From a checkpoint of a small model that answers yes/no questions on an image's attributes.
Training: soap at rate 0.0013, 7900 steps, batches of 256.
Rows from block 8 of the image encoder of a small model that answers yes/no questions on an image's attributes, named by matrix and row number. Rows with one number belong to one channel. Each number is 50 + 15 x the weight over its row's rms, rounded and kept within 0 to 99. All counts start at 0.
After each channel's rows are labels from the 100 images, of 14848, where the channel reaches its highest value: "colour at peak" is the nearest of a few named colours to the mean colour under the peak. Only what is clearly more common there than usual is listed. The data: photos of plants and fungi (iNaturalist).
# convs0: first 3x3 conv (encoder.blocks.8.convs.0.weight, 96x96x3x3, each kernel summed), inputs 0-95
# convs1: second 3x3 conv (encoder.blocks.8.convs.1.weight, 96x96x3x3, transposed, each kernel summed), outputs 0-95

convs0.36:56 58 46 43 39 38 44 53 90 64 23 39 09 61 49 46 60 61 55 62 52 56 51 57 36 77 50 50 51 33 46 44 94 44 74 46 38 36 27 63 70 46 54 61 62 37 61 87 49 45 45 56 69 44 48 79 46 48 56 55 40 43 29 45 58 53 59 59 53 55 43 57 41 62 64 65 71 00 70 60 62 53 64 42 53 54 61 73 52 42 55 36 62 28 65 54
convs1.36:32 54 48 49 50 60 36 69 50 44 82 60 55 43 54 48 68 51 64 58 76 55 59 41 50 36 42 46 28 61 43 61 20 52 14 52 50 37 56 50 50 78 44 41 67 79 41 14 77 67 37 47 52 56 39 24 51 56 38 54 42 62 61 44 66 34 43 77 54 74 41 34 74 40 78 34 19 72 33 55 49 47 31 37 38 45 35 71 69 26 48 59 37 55 47 52
colour at peak: green

convs0.14:53 62 58 74 55 63 43 73 60 32 11 64 19 46 45 58 54 57 56 68 50 62 64 49 87 60 83 57 40 57 43 67 58 91 63 71 58 37 57 23 52 56 47 64 50 57 63 54 34 47 50 63 58 45 36 65 31 62 43 30 77 48 63 44 58 77 65 47 70 61 66 66 54 29 64 64 67 14 31 53 42 56 62 50 40 49 51 35 49 62 43 69 62 57 55 64
convs1.14:41 67 77 68 32 41 34 64 37 68 70 56 60 59 26 48 48 69 75 53 60 44 52 76 24 10 36 48 57 48 34 44 54 56 43 28 38 28 53 59 64 50 80 57 35 46 61 46 55 17 25 78 58 42 65 37 67 48 43 36 36 46 53 51 49 57 48 47 66 41 35 52 66 50 61 63 23 53 58 69 64 52 30 50 69 42 43 76 83 37 70 50 37 34 52 46
colour at peak: green

convs0.83:44 41 46 54 47 48 69 34 77 42 41 47 72 49 48 46 39 66 58 42 31 37 48 51 58 59 57 51 52 74 52 69 53 32 52 57 51 24 46 30 35 38 37 19 60 90 55 72 58 38 41 32 43 42 66 62 63 64 70 92 38 47 47 59 45 60 38 47 54 29 60 61 61 36 13 45 69 41 69 19 32 69 25 75 52 56 45 45 58 31 49 64 46 74 60 33
convs1.83:32 53 51 57 84 46 59 35 34 83 39 37 60 47 31 62 88 27 29 44 72 68 51 60 58 86 37 34 70 51 41 42 43 60 39 37 26 67 51 64 68 76 51 51 44 39 19 60 63 26 50 44 50 43 52 52 48 17 33 45 39 45 39 48 53 69 57 65 64 48 27 58 29 49 59 53 46 47 46 51 54 30 81 50 29 57 49 74 57 39 25 52 45 38 53 66
colour at peak: black

convs0.13:46 57 55 43 52 55 56 36 78 60 58 66 70 30 41 62 85 58 50 70 37 57 61 51 49 92 36 58 26 54 90 64 94 52 48 41 66 43 49 20 57 55 46 60 47 71 47 54 46 46 85 64 77 52 36 45 40 75 29 55 71 51 64 72 36 48 51 60 55 43 37 58 63 77 60 58 42 40 63 40 50 40 58 70 54 57 52 56 54 27 57 61 51 49 69 42
convs1.13:52 31 54 69 65 60 38 46 21 27 46 47 57 64 46 44 48 56 59 24 40 51 55 57 57 42 40 44 69 40 47 74 32 64 50 83 31 45 44 32 56 56 57 51 38 60 66 76 72 69 30 27 42 62 49 55 39 17 81 49 51 50 80 47 62 65 38 68 29 37 69 51 58 16 39 43 66 31 53 77 36 28 50 54 27 67 53 54 58 68 49 49 68 38 29 65
colour at peak: white

convs0.0:63 61 47 34 57 56 41 56 75 50 55 52 59 42 61 73 31 31 55 35 59 49 59 61 31 53 22 47 41 45 62 52 53 37 54 54 54 61 56 37 50 43 47 49 56 83 46 51 18 96 60 56 56 66 51 32 51 47 69 16 56 39 61 57 54 23 81 72 45 74 64 52 44 48 77 64 57 05 45 41 46 47 52 80 42 65 22 61 32 64 33 52 47 37 48 59
convs1.0:49 41 57 79 43 33 30 55 36 63 47 66 38 50 13 39 62 60 40 71 56 20 33 55 43 19 77 72 67 51 40 76 66 57 48 33 43 36 55 56 41 34 58 53 33 47 49 38 65 44 26 53 48 47 36 41 70 27 64 72 58 76 43 10 32 62 54 51 53 30 42 56 34 46 62 71 29 49 50 48 47 33 51 60 55 55 71 31 55 61 74 53 40 73 30 62
colour at peak: pink

convs0.20:72 58 68 64 75 65 69 54 38 50 51 59 84 59 68 49 72 52 57 63 34 69 53 59 60 61 61 43 65 98 67 47 88 29 60 71 64 63 67 69 60 57 60 47 53 46 64 77 60 38 38 66 45 46 38 57 31 59 83 60 63 51 64 56 62 72 50 53 55 46 68 62 65 52 63 43 32 82 49 50 58 66 51 57 60 48 63 61 67 53 66 61 51 71 64 71
convs1.20:50 48 56 33 42 60 56 44 39 39 41 27 39 48 85 51 63 64 51 38 80 44 50 79 41 57 35 72 45 26 27 64 23 73 53 34 50 51 65 79 68 44 71 54 50 21 31 56 44 58 47 54 44 48 63 52 66 52 43 33 42 45 62 65 32 58 64 24 78 56 42 23 53 90 38 86 69 45 54 43 59 52 66 69 54 62 62 50 40 38 52 43 68 39 61 45
colour at peak: pink

convs0.77:47 40 51 57 28 41 48 59 28 56 48 57 42 39 42 27 38 47 43 56 75 65 57 57 08 48 41 38 52 49 28 57 58 59 48 68 44 82 55 20 60 44 51 52 50 56 59 81 81 62 24 56 42 50 53 50 56 57 99 46 38 57 48 51 58 59 45 51 40 31 68 55 59 63 40 32 70 45 88 64 47 32 60 38 72 49 52 48 41 59 59 57 75 76 63 71
convs1.77:48 60 62 53 60 54 62 41 33 45 47 29 60 42 50 60 64 79 37 41 54 55 63 45 44 24 46 49 37 60 35 53 27 85 53 33 58 29 39 70 60 40 60 55 48 61 31 32 20 40 48 53 57 37 28 53 70 52 41 54 57 46 40 37 48 18 74 63 79 55 37 42 31 26 51 52 30 55 08 55 75 69 39 66 47 55 74 80 71 42 46 35 30 37 52 33
colour at peak: pink

convs0.94:70 56 52 54 61 69 50 61 74 60 59 33 33 65 68 67 50 57 46 85 46 47 58 67 52 57 62 37 39 29 63 56 48 64 59 49 64 43 61 25 76 56 54 54 47 49 63 35 32 28 28 74 40 79 38 51 55 44 52 80 89 37 48 72 58 58 66 48 72 33 46 58 62 58 76 45 62 42 71 58 60 67 59 20 67 61 55 72 51 29 72 58 74 59 60 41
convs1.94:15 55 58 45 41 31 44 65 48 36 52 43 45 32 48 48 66 78 83 55 57 44 45 18 38 51 54 54 49 88 41 69 65 42 46 63 70 68 36 41 69 33 42 51 46 45 53 46 58 42 71 58 75 26 31 50 67 58 28 62 00 51 49 69 61 32 39 78 47 71 58 54 61 42 26 52 42 68 36 50 71 56 39 50 42 54 40 60 70 53 36 55 30 40 51 43
colour at peak: green

convs0.48:40 61 59 46 64 61 60 67 54 38 55 35 40 53 21 76 41 50 65 35 73 50 47 71 42 40 40 32 48 25 47 44 63 47 49 14 47 50 72 26 35 53 36 49 58 58 57 52 34 56 63 39 70 65 18 37 59 57 49 67 60 72 39 60 53 43 61 84 43 60 58 45 50 57 48 55 58 00 53 48 48 45 49 06 75 70 62 57 49 41 47 39 60 54 69 32
convs1.48:59 65 54 57 44 29 58 63 10 56 40 38 41 67 40 34 65 37 69 48 35 62 62 24 30 37 52 35 82 71 48 74 61 36 41 84 56 51 37 43 63 34 46 48 27 49 63 42 57 42 54 50 60 36 47 78 43 37 50 45 48 65 52 52 51 43 24 58 37 40 61 78 47 41 48 61 70 23 76 38 69 31 74 53 24 54 36 44 69 66 55 55 16 40 41 41
colour at peak: red

convs0.46:72 73 67 55 58 72 62 56 14 71 52 40 50 60 41 34 62 54 57 47 66 73 40 61 31 35 58 53 49 29 51 55 44 52 64 60 58 75 71 47 57 32 59 86 55 56 58 52 62 47 75 82 40 61 59 61 53 55 46 63 34 42 23 46 69 56 60 01 59 75 62 52 62 64 52 62 59 42 29 64 61 61 58 33 64 29 50 50 67 71 64 55 61 50 64 73
convs1.46:46 28 64 54 42 36 48 49 24 51 29 48 50 35 67 46 26 77 46 35 72 34 72 49 32 36 69 25 47 41 29 56 37 59 64 42 79 23 22 51 68 51 66 51 51 58 62 37 40 28 44 33 53 46 41 51 64 34 77 47 47 61 43 55 68 45 56 47 60 30 31 60 55 58 61 54 45 26 36 56 71 59 54 70 58 29 84 52 43 24 51 39 56 66 77 17
colour at peak: pink

convs0.40:43 60 68 50 60 70 64 43 45 46 32 62 43 81 55 45 62 54 67 56 58 56 46 64 44 50 50 72 61 11 55 70 48 42 56 39 56 62 52 56 56 50 50 62 69 38 64 45 64 95 74 42 34 52 11 76 76 47 45 58 51 45 37 39 73 41 65 21 67 74 78 74 71 57 69 72 70 48 49 58 66 60 62 56 52 34 60 60 63 72 55 60 54 58 54 37
convs1.40:46 56 50 54 55 09 61 56 44 81 63 55 54 10 51 54 60 40 31 43 53 68 57 70 35 25 64 22 36 48 38 29 49 51 72 27 38 43 59 48 37 46 49 44 42 53 23 47 51 21 56 47 62 59 53 30 07 63 33 64 57 33 43 73 51 67 48 39 55 33 53 36 53 72 41 34 61 49 13 41 62 76 50 66 45 51 59 64 48 37 46 71 39 46 66 52
colour at peak: pink

convs0.74:65 50 43 49 28 53 53 41 84 54 38 39 26 55 61 52 54 53 65 67 51 68 50 61 76 65 58 39 66 49 59 80 74 33 60 52 61 61 57 46 50 56 60 17 59 53 49 44 55 44 40 49 38 73 75 81 00 51 74 58 57 40 67 49 54 59 64 68 62 56 52 57 47 50 64 55 42 40 79 36 52 75 52 65 72 45 62 66 54 34 67 75 72 62 59 36
convs1.74:43 69 49 68 53 28 53 68 64 68 55 55 57 44 40 20 59 51 69 59 68 59 40 57 43 49 33 65 45 64 25 49 34 66 28 68 42 45 46 73 88 45 50 71 41 52 51 55 67 63 23 59 46 43 54 52 81 53 39 85 26 59 61 59 50 52 27 62 35 66 58 35 70 53 52 58 80 34 34 69 63 32 55 52 20 70 61 68 51 55 44 48 44 23 37 72
colour at peak: green

convs0.92:49 58 62 51 46 51 64 58 34 40 71 06 51 53 11 34 58 48 56 45 52 51 40 45 13 61 50 64 46 51 90 50 44 68 60 14 67 17 42 69 44 58 70 59 56 44 51 36 43 54 68 49 42 52 72 41 82 54 30 71 57 73 17 55 45 51 46 51 58 50 51 48 51 67 57 74 70 62 71 50 49 44 33 33 38 45 47 65 61 59 53 25 43 42 43 41
convs1.92:57 56 39 28 69 38 51 33 50 52 39 87 37 50 42 39 55 56 44 45 53 65 57 50 69 51 40 18 64 48 65 54 45 44 46 46 54 69 44 48 63 63 05 28 67 61 44 70 76 22 75 22 58 41 39 55 38 63 57 45 55 40 44 64 87 50 36 56 39 41 50 62 44 60 53 42 63 47 31 45 49 48 75 59 55 41 76 36 63 50 62 73 25 29 86 32
colour at peak: black