{"crop_scale_min": 0.7, "translate": 0.12, "encoder_depths": [3, 6, 3], "fusion_encoder_bias": "qkv", "fusion_encoder_qk_norm": false, "fusion_encoder_positions": "sincos", "fusion_encoder_connector": "linear", "lr": 0.0013, "steps": 7900}
Rows from block 8 of the image encoder of a small model that answers yes/no questions on an image's attributes, named by matrix and row number. Rows with one number belong to one channel. Each number is 128 + 24 x the weight over its row's rms, rounded and kept within 0 to 255. All counts start at 0.
After each channel's rows are labels from the 100 images, of 14848, where the channel reaches its highest value: "place" is the part of the image that holds the peak. Only what is clearly more common there than usual is listed. The data: photos of plants and fungi (iNaturalist). In brackets: how many of the 100.
# convs0: first 3x3 conv (encoder.blocks.8.convs.0.weight, 96x96x3x3, each kernel summed), inputs 0-95
# convs1: second 3x3 conv (encoder.blocks.8.convs.1.weight, 96x96x3x3, transposed, each kernel summed), outputs 0-95

convs0.60 [135 128 144 131 132 144 122 134 112 148 171 133 131 142 162 114 153 149 150 104 176 170 134 144 159 147  81 134 126 107 155 146 115 154 128 171 159 177 151 148 155 133 154 164 135 136 150 126 162 134 107  96 107 119 135 145 138 162 122 145 112 161 134 118 166 184 135  99 155  87 145 143 164 170 147 118 146 118 114 163 164 137 136 117 103 105 174 143 154 138 150 165 147 131 136 122]
convs1.60 [170 151 159 154 123 165 121 162 116  89 120 141 116 142 109 130 111 150  87 129 134 106 169 128 132  83 103 108 152 128 143 113 168 102 136 130 116  72 105 129 113 118 128 100 140 165 141 113  85 163 127 131  85 129 160 141  88 116 162  90 160 110 177 110 127 121 133 130 150 123 101 114  95 116 135 127 115 152 108 141 150 100 130 117 180 110 155 122 146 108 126 112  95 148 165 153]
place: bottom left (28)

convs0.80 [154 132 138 120 149  97 142 138 156  96 164 185 178 104 144 124 109 126 115 144 142 137 113 137 161 128 166 141 133 177 114 158 142  77 133 140 125 133 118 123 120 147 155 114 114 112 108 148 140 154  84 168 153 154 136 140  83 120 121 153 111 101 107 121 125 135 130 197 126 123 152 136 150 127 135 104 106 169 193 136 155 130 101 128 139 137 149 157 125 128 147 106 172 155 116 129]
convs1.80 [143  95 158 133 103 139 129 158 121 128 116 100 123 198 120 124 166 157 157 113 148 133 147 128  82 107  92 149 116 128 102 110 133 125 115 129 139 121 147 154 166 103 127 131 154  97 163 100 109 128  95 103 106 120 114 160 155 184 124 127 143 130 117 148 158  98 118 133 155 144  92  99 138 110 130 144 164 122  72 119  96 111 148 164 113 149 162 148 126  93  92 167 108 121 121 118]
place: bottom left (27)

convs0.88 [137 147 137  89 107 133 149 152 137 149 185 146 127 142 169 136 158 150 141 128 150 137 106 158 153 152 133 136 140 105 105 146 143 104 133  86 137 129 142 213 139 130 140 101 126 134 128 147 110 182 130 188 143 108  91 129 129 129  99 104 102 157 157 152 141 172 123 124 147 124 132 147 140 177 104 132 118 131 147 124 154 141 152 101 128 144 138 164 147 178 142 133 112 132 146 151]
convs1.88 [167 102 188 147 160 104 131 166  91  93  74 128 152 123  96 168 156 139 123 138 115 137 162 135 104 125 142 138 117 142 150 118 111 103 117 139 152 112 151 129 146 134 148 111 134 127 115  93 153 116 138  83 102  97 141 145 115 170 169 106 149  57 147 129 151 103 159 156 125  89 143  66 144 129 107 135 137 128 127 119 129 124 131 145 127 136 145 129 122 132 101 175 122 133 148 127]
place: bottom left (28)

convs0.54 [125 151 127 136  97 128 108 137 129 158 120  89  84 108  86 139 117 136 135 137 152 149 109 125  83 100  72 129 127 139 116 115 111 161 145 138 155 138 145 137 131 129 168 110 138 144 138  80 128 143 133 161  90 122 100 177 151 162 129 114 165 147 112 152 151 123 142  98 140 134 145 158 139 155 139 170 159 130 156 107 137 159 132 153 164 110 130 129 152 150 139 168 136 174 115  64]
convs1.54 [133 143 153 106 140 138 150  52 129 134 143 145 145 181 122 104 131 134  81 141 102 133 121 104 148 100 138 101 149 100 105 135 122 109 141 120 135 123  99 141 114 111 106 136 139 130 142 124 145  98 146 135 137 136 112 121 128  78 158 162 108 121 129 113 144 125 143  91 126 101 132 117 124 133 134 116 145 181 100 159 140 103 172 136 102 127 198 173 104 153 116  82  91  86 153 128]
place: top centre (28)

convs0.64 [106 144 135 113 130 128 127 151 177 140 136 189 136 132 141 151 159 123 139 121 116 118 136 124 190 142 117 138 118 198 151 110  91 128 109 139 135 113 101 123 144 148 111 174 115  86 128 165  89 145 165 137 136 140 165 107 113 105  58 157 119 147 173 109 137 143 107 146 119 119 123 137 115 147 154 110 126 175 153 140 151 100 147 129 150 163 128 162 128 132 124 134 147 138 125 146]
convs1.64 [151  92 148 148  87 165 109 148 120 108 103 111 104 153 110 146 172 156 160 144 134 113 125 140  80 108 120 162 127 139 116 133 152 126 120 114 129 144 158 158 130  91 158 128 158 144 143 108 148 120  73 111 132 130 115 127 163 118 194  94 153  91 154 127 128  95 156 136 169 114  99 109 143 107  88 164  91 116 131 142  93 147 164 134 138 121 171 120 137 125 146 140 121 140 140 112]
place: centre (36)

convs0.73 [125 136 140 152 166 117 132 102 167 163 141 174 121 141 146 163 148 157 129 143 134 150 146 138 125 144 111 151 136 167 144 151 186 128 133 195 138 155 139 101 164 131 147 130 133 115 158 153 141 145 126 183 176 139 148 113 130 154 179 131 116 151 132 130 133 140 127 105 161 110 100 152 142 123 161 146 157 122 114 170 164 146 181 155 137 127 157 146 147 132 115 112 153 140 136 123]
convs1.73 [ 89 119 121 130 126 140 100 177 132  89 101 110 145 104 112 146 131 160 172 134 162 123 158 118 165  89 136 115 121 110  85 156 117 120  98 150 142  91 127  96 122 138 170 151 167 145 150 113 156 148  73 104 134 115 124 128 129 124 114 131  97 123 148 118 158 122 110 146 133 192 158 133 142 112 115 133  99 143 134 112  97 126  71 130 144 155 115 136 162  89 138 166 119 139 114 105]
place: centre (33)

convs0.22 [138 119 156 176 152 138 104 134 162 134 145  99  67 139  83 125 157 156 128 156 125 128 152 156 122 133 114 159 157  65 140 144 163 149 145 100 135 144 151 138 132 125 111 136 154 147 119 105 187 127  94 111 131 150 153 110 167 135 124 164 119 127 118  92 125  81 148 155 151  98 147 136 121 159 142 147 147 152 121 155 130 157 126 108 176 124 151 132 146 158 138 137 163 111 124 111]
convs1.22 [ 84 160  79 107 121 106 146 118 128 127 130 122 133 141 161 131 121  91 138 106 151 151 180  92 132 143 129 103 139 168  91 138 147 102 122 132 137 106  90 122 165 178  89 109 115 149 158 150  76 149 145 147 128 141 149 108 128 130  99 133 132 154 147 176 149 129 111 137 129 156  89 140 145 110 144  90  99 145 111 133 129 102 117  86 133 126 123 104 172 116 101 138 139 125 180 126]
place: top left (33); top right (27)

convs0.93 [134 116 107 134  97 147 110 126 159 105 127 123 157 100 170 131 162 121 101 103  89 107 140 115 168 127 135 131  99 163 186  99 104 139  98 148 153 121 128 135 139 152 117 170 127 109 124 145 123 176  86 115 157 121 106 113 169 108 145 140 136 134 127 149 110  99 121 129 132 141 137 100 117 152 180 102 147 130  85 165 112 164 132 144 130 123 134 114 111 110  84 181 108 123 103  84]
convs1.93 [ 98 151 167 114 131 140 149 148 187 135 171  98 104 136 148 133 152  93 150 122 134 149 154 106 106 149 136 169 120 133 117 152 132 105 171 145 104 148  97 157 105 132 121 105 139  90 124  88 165 125 176 164 124  96 138 139 185 123 155 123 148 135  95  96 135 121 180 132 109 143  89 142 149 116 128 154  96 182 106 113 144 106 133 128 120 135 122 111 139 123 138 126 150 141 143 107]
place: centre (33)

convs0.78 [126 141 142 161 151 153 162 155 117 153 114 142  74 107 108 164 128 136 134 165 138 103 122 123 156 119 160 152 127 144 129 146  96 149 144 117 123 180 141 154 139 164 127 128 138 147 123 118 123 154 150 127  54 141 211 134 138 142 133 114 133 153 181 161 128 148 158 113 154 152 124 126 113 133 126 128 110 159  78 137 148 161 119 132  85 143 149 149 133 137 144 142 121 146 143 104]
convs1.78 [101 132 113 120 124 110 119 106 153 119 166 118 126 160 138  86 118 125 160 117 126 125 143 129 152 132 127 131 144 106 150 101 179 111 105 140 135 109 175 129 130 105 135 119 141  86 157 131 146 135 113 156 175 103 128 170 156 108 124 144 106  87 147 104 126 175 121 114 103 137 170 138 160 124  99 154 117 136 110 131 190 125 167 141 143 121  94 123 138 142 145  82 178 115 179 162]
place: centre (27)

convs0.56 [127 166 139 141 142 128 145 117 107 153 122 193 143 109 147 166 131 135 109 111 126 123 110 149 138 116 144 114 149 141 141 109 138  93 123 188 138 146 129 105 127 154 134 117  99 102 139  61 140  96 110 138  81 174 171 160 123 162 118 137 172 105 144 162 141 146 169 142 128  96 157 130 150 128 146 133 124 131 164 153 139 138 133 105 152 134 137 137 149 100 126  93 172 151 118  92]
convs1.56 [113  76 146 154 121 128 104 127 150 132 110  91 154 173 124 113 136 144 175 128 131 109 136 112 116 121 104 132 146 124 108 121 120 123 125 111 155 137 136 151 162  98 140 164 166  42 133 102 164 105  80 108 157 131 105 114 143 138 134 137 108 158 138 111 150 115  82 140 152 167 136 134 110 151 129 142 150 108 116  88 134 120 180 124 137 104 113 117 152 162 154 121  91 107 138 154]
place: centre (36)

convs0.41 [137 141 138 155 133 137 132 116 101 135 178 127 157 146 118 157 130 126 118 161 154 111 136 164 114 130  96 153  85  99 173 141 137 130 131  85 116 179 137  79 168 128 135 149 130 168 126 120 131 128 162 123 104 132 120 111 182 122 110  91 144 169 158 168 124 118 136 117 132 100 160 134 146 162 105 145 137 116 135 152 129 130 129  75 183 111 133 152 141 122 146  97 178 146 131 125]
convs1.41 [105 119 118  97 149 114 113 109 139 106  92 106 117 142 140 133  95 145 124 112 105  91 137  58 159 115 166 110 160 151 115 162 164 105 176 151 181 124 107 132  95  98 147 116 124 109 169 139 135 100 155  98 157 105 117 140 118 100 153 152 131 113 119  80 121 109 147 108 131 134 159 148 114 104 105 134 100 128 148 103 126 144 134 127  96 104 137 128 165 173 134 143 121 121 174 147]
place: top left (36)

convs0.68 [158 154 166 125 133 115 152 133 130 139 164 133 157 141 163 124 169 158 102 135 165 101 108 134 144 127 184 141 117 121 100 121 152 110 118 182 138 142 134 138 138 148 174 105 137  92 130  97 175 161 133 111 152 139 147 159 133 125 112 124  94 144 108 132 134 163 132 120 138 124 145 106 136 164 132 153 141 193 111 133 160 135 154 112 143 167 149 170 154 109 160 135 134 120 178 129]
convs1.68 [166 117 125 154 130 152 126 142 139 111 103 122 178 129 160 144 130 167 164  87 126 167 189 166 130 168  95 118 162 133 180 121  97  97 117 149 158  84 149 127 168 127 102 126 141 144 164 150 124 158 125 113 108 107  93 118  99 151 161 129 135 108 132 136 167  95 140 156 165 139 140 110 148 136 121 112 150 126 163 130 113 122 124 119 145 139 142  88 145 110 132 108 162 128 128 118]
place: centre (30)

convs0.70 [123 111  98 145 140 125 111 175 144 120 152  88 114  88 124 138 128 114 134 162  67 133 132 119 120 104 166 133 125 140 143 141 160  91 161 112 113  96 117  95 118 129 133 104 151  75 118  88 124 115 105 122 183 109 134 114 105 145 122 154 112 144  68 131 133 108  89 168 111 120 102 125 123 129 126 152  96 124 134 106 133 116 116 100 126 138 118 155 117 172 124  74 103 109  99 164]
convs1.70 [127 138 127 111 122  92 137 117  93 145 119 133  71 172 108 141 178 178 146 120 153 114 144 135 102 120  97 132 148 108  94 137 106 129 105  95 122 154 122 150 156 114 107 106 117 148 132 102 120  90  81 152 128 124 106 161 137 120 158  92  97 133 132 143 115 118 140 121 169 134 145  91 117  95 150 163 102 144 140 118  85 140 126 144 139 124 141 126 141  77 149 183 114 151 175 139]
place: bottom left (28)

convs0.87 [146 159 161 140 142 131 143 159  90 119 146  72 103 142 150 170 142 147 143 153 179 126 120 124 141 154 149 135 162 125  90 142 172 142 130 114 142 176 158 136 158 148 168 112 152 137 159  99 149 137 110 146 125 152 105 114 147 143 130 145 170 191 119 135 141 142 152  78 161 125 125 138 114 145 151 153 144 145 115 162 147 138 142 103 157 131 152 122 150 121 143 129 160 168 138 122]
convs1.87 [112 130 126 150 169 108  97 146 144 107 120 161 145 145 115 112 104 141 147 118 125 118 143 149 149  78  98  89 104 114 134 123 116 136 122 135 174  75 126 103 134 145 135 149 136  94 166 122 157 115 144 114 148 107 150 125 128 183 124 142 127 116 136 131 181 138  87  97 120 179 151 132 203 154  93 119 142 123 155 127 131 120 148 149 132 149 158 133 150 113 122 142  85 128 116  81]
place: centre (28)

convs0.23 [ 91 151 135 133 140 124 158 139 114 150 142 126 131  95 125 145 155 145 126 112 163 146  96 131 195 130 125 137 141 154 108 135 122 100 138 103 107 138 138 138 135 129 112 139 126 147 136 195 135 181 160 186 153 105 167 162 132 104  68 161 119 190 180 124 154 131 117 115 157 158 114 128 155 115 132 131 117 131 142 150 134 118 138  81 128 134 147 126 121 154 123 107 136 154 134 139]
convs1.23 [146  85 124 148 131 134  93 144 130  95  83 116 134 170 133 141  99  91 142 103 164 111 159 154 114 117  80 122  90  86 145 127 110 143 120 150 130 103 155  75 137 143 142 165 156 102 159  92 137 159  86  71 108 155 136 132 134 159 151 109 160  82 118 121 134 130  95 138 116 130 159 166 124 127 107 103 132 107 113 118 130 147 120 164 135 104 128 114 149 131 141 149 144 141 115 108]
place: centre (27)

convs0.45 [139 122 153 130 132 140 125 143 176 172 153 135  76 129 131 121 147 148 152 164 114 144 144 153  92 161 137 144 133 130 120 166 163 123 155 123 134 162 142 134 155 163 126 136 144 191 145 150 152 107  97 131 142 149  75  98 150 150 188 114 142 134  96 153 141 149 133 118 140 146 141 138 161  96 120 147  90 111 117 142 143 138 145 130 109 147 172 101 157  97 149 129 148 154 133 164]
convs1.45 [123 167 119 130 156 136 104 128 137 104 135  96 134 175 158 162 131 146 131  95 140 149 111  97 145  98 152 132 117 135 139 111 166 116 147 123 160  99 148 102 119 118 147  91 112  92 138 125 162 144 179 148 152 128 137 162  98  89 128 142 112 180 162 143 103 132  93 119 153 110 141 115 153 143  97 125 146  98 136 122 178  79 125 125 126  93 110 140 142 177 103 136 120 148 166 157]
place: top left (34)

convs0.17 [144 111 108 133 138 129 156 121 163 130 153 126 162 132 139 113 161 108 150 148 119 138 133 104 149 173 143 127 152 122 169 136 160 151 119 113 128 111 112  62  96 101 108 165 138 142 138 139 179 150 113 142 142 129 178 105 136 127 177 179 185 155 100 116 157 135 129 123 133 110 125 132 132 118  78 116 102  58 125 146 126 140 122 132  91  93 120 135 137 126 118 102 110 124 139 143]
convs1.17 [134 124 164 138 146 147 100 135  63 148  87 105 126 102 135 114 129 141 123 136 152 105 118 173 105 112 109 128 113  73  87 141 109 128 129 157  99 128 111 136 167 145 126 139 131 141 126  90 119 108 129 110 106 110 162 152 127 118 115  79 151  81 165 136 120 164 127 124 125 151  73 171 112 119 142 152 125 155 136 116 150 100 119 181 144 137 157 142 123 127 117 135 142 129 142  69]
place: centre (27)

convs0.8 [119 128 146 154 154 132 151 118  92 112 153 133  88 192 160 126 153 146 136 136 149 103 132 156 136 115 128 150 136 132 110 113 172  91 137 123 135 154 162  92 138 134 131 124 134 145 151  85 121 129  99 119 173 127 148 102 182 137 151  85 151 168 149 152 140 147 149 132 133 132 141 136 114 155 178 137 154 162 131 119 128 129 153 129 150 144 129 141 141 179 124 175  98 177 161 119]
convs1.8 [122 144  92 135 160 122 155  87 142  98 107 114 177  87 137 146 106 174 137 141 102 154 160  95 125 143 128  99 116  97 130 135 134 145 134 137 148 162 118 101 117 165 154 110 107 117 112 158 155 121 187 133 125 136 169 149  98 101 138 159 140  96 111 138 159 118 146 127 129 116 170 150 151 104  65 142 147 109 120 129 138 174 143 121  91 120 147  99 129  96 131 129 155 101 139 122]
place: top centre (31)

convs0.25 [138 136 124 118 138 141  99 144 167 111  91 104  71 128 115 191 135 123 113 152 135 106 105 134 131 143  83  75  99  95 163 128 175 124 152 117 143 105 145 134 132 138 137 110 115 153 129  50 116  96 112 157 155 139 137 115  77 125  86 137 162 161 135 149 122 157 148 130 137 143 120 130 142 122 149 136 127  91 150 119 147 161 136 107 120 151 128  90 133 105 112 155 125 123 150 119]
convs1.25 [ 98 144 175 138 112 127 123 110 115 141 168 112 121 172 142 102 153 110 104 104 128 130 120 113 131 104 175 103 156 131 111 135 107  91 123 180 111 162  95 121 139  85 129 134 124  89 100 153 143 145 160 161 178 109 132 104 170 134 132 114  83 122 114 104 124 127 137 117  92 125 138 141 135 131 122 124 125 177  89 141 153  93 138 121 173 138 140 146 132 180 117  85 120 120 121 103]
place: centre (38)

convs0.11 [149 148 128 145 127 145 133 116 101 157 141  84 166 141 152 149 140 127 136 157 121 126 138 149  63 107 149 154 114 109 141 149 117 151 101 127 134 163 164 149 139  85 114 135 150 177 147 100 150 131 135 109 103 130 106 152 160 134 192  67 141 132  90 171 132 133 135  97 137 149 147 120 147 148  86 155 125 148 131 158 139 123 152 126 166  80 145 147 152 115 122 137 135 130 155 117]
convs1.11 [111 122 149 103 154  99 137  99 151 113 130 104 137  95 117 121 109 125 109 110  85 130 127 111 180 136 125  99 164 116 129 134 150 124 156 157 149 113  98 106 108 153 144  90 119 133 133 139 129 149 199 121 129 129 159 144 105  59 135 162 130 172 160 105 159 141 128 157 113  91 142 186 109 128 142  99 124 114 134 145 154 135 106 112 109 130  95  94 110 135 129 114 180 131 131 139]
place: top left (35); top right (29)

convs0.51 [126 138 162 129 127 114 112 152 150 168 150 114 149 140 183 164 143 148 128 132 110 152 141 143 148 159 112 155 148 132  82 157 141  84 157 119 152 118 138 157 152 114 111 115 134 132 129 175 126 116 141 192 136 134 120 182  80 165 148 178 124 145 133 148 147 118 142 129 136  94 135 141 162 150 175 130 143 140 114 134 154 145 148  85 119 147 151 150 127 143 165 139 138 157 134 159]
convs1.51 [138 127  97 148 106 156 132 126 123 143 113 139  92 172  79 144 145 112 172 140 164 166 139 100 143 122 134  99 123 115 111 142 100 155 100 131 109 133 141 139 161 160 160 136 156 140 130 122 185 148  89 150 121 138 154 112 157 141  98 104  87  98 150 140 101 167 109 101 124 147 131 117 100 147 127 149 136 148 153  96 136 109 104 108 107 166 159 124 144  86 126 182 118 106 145 158]
place: top left (27)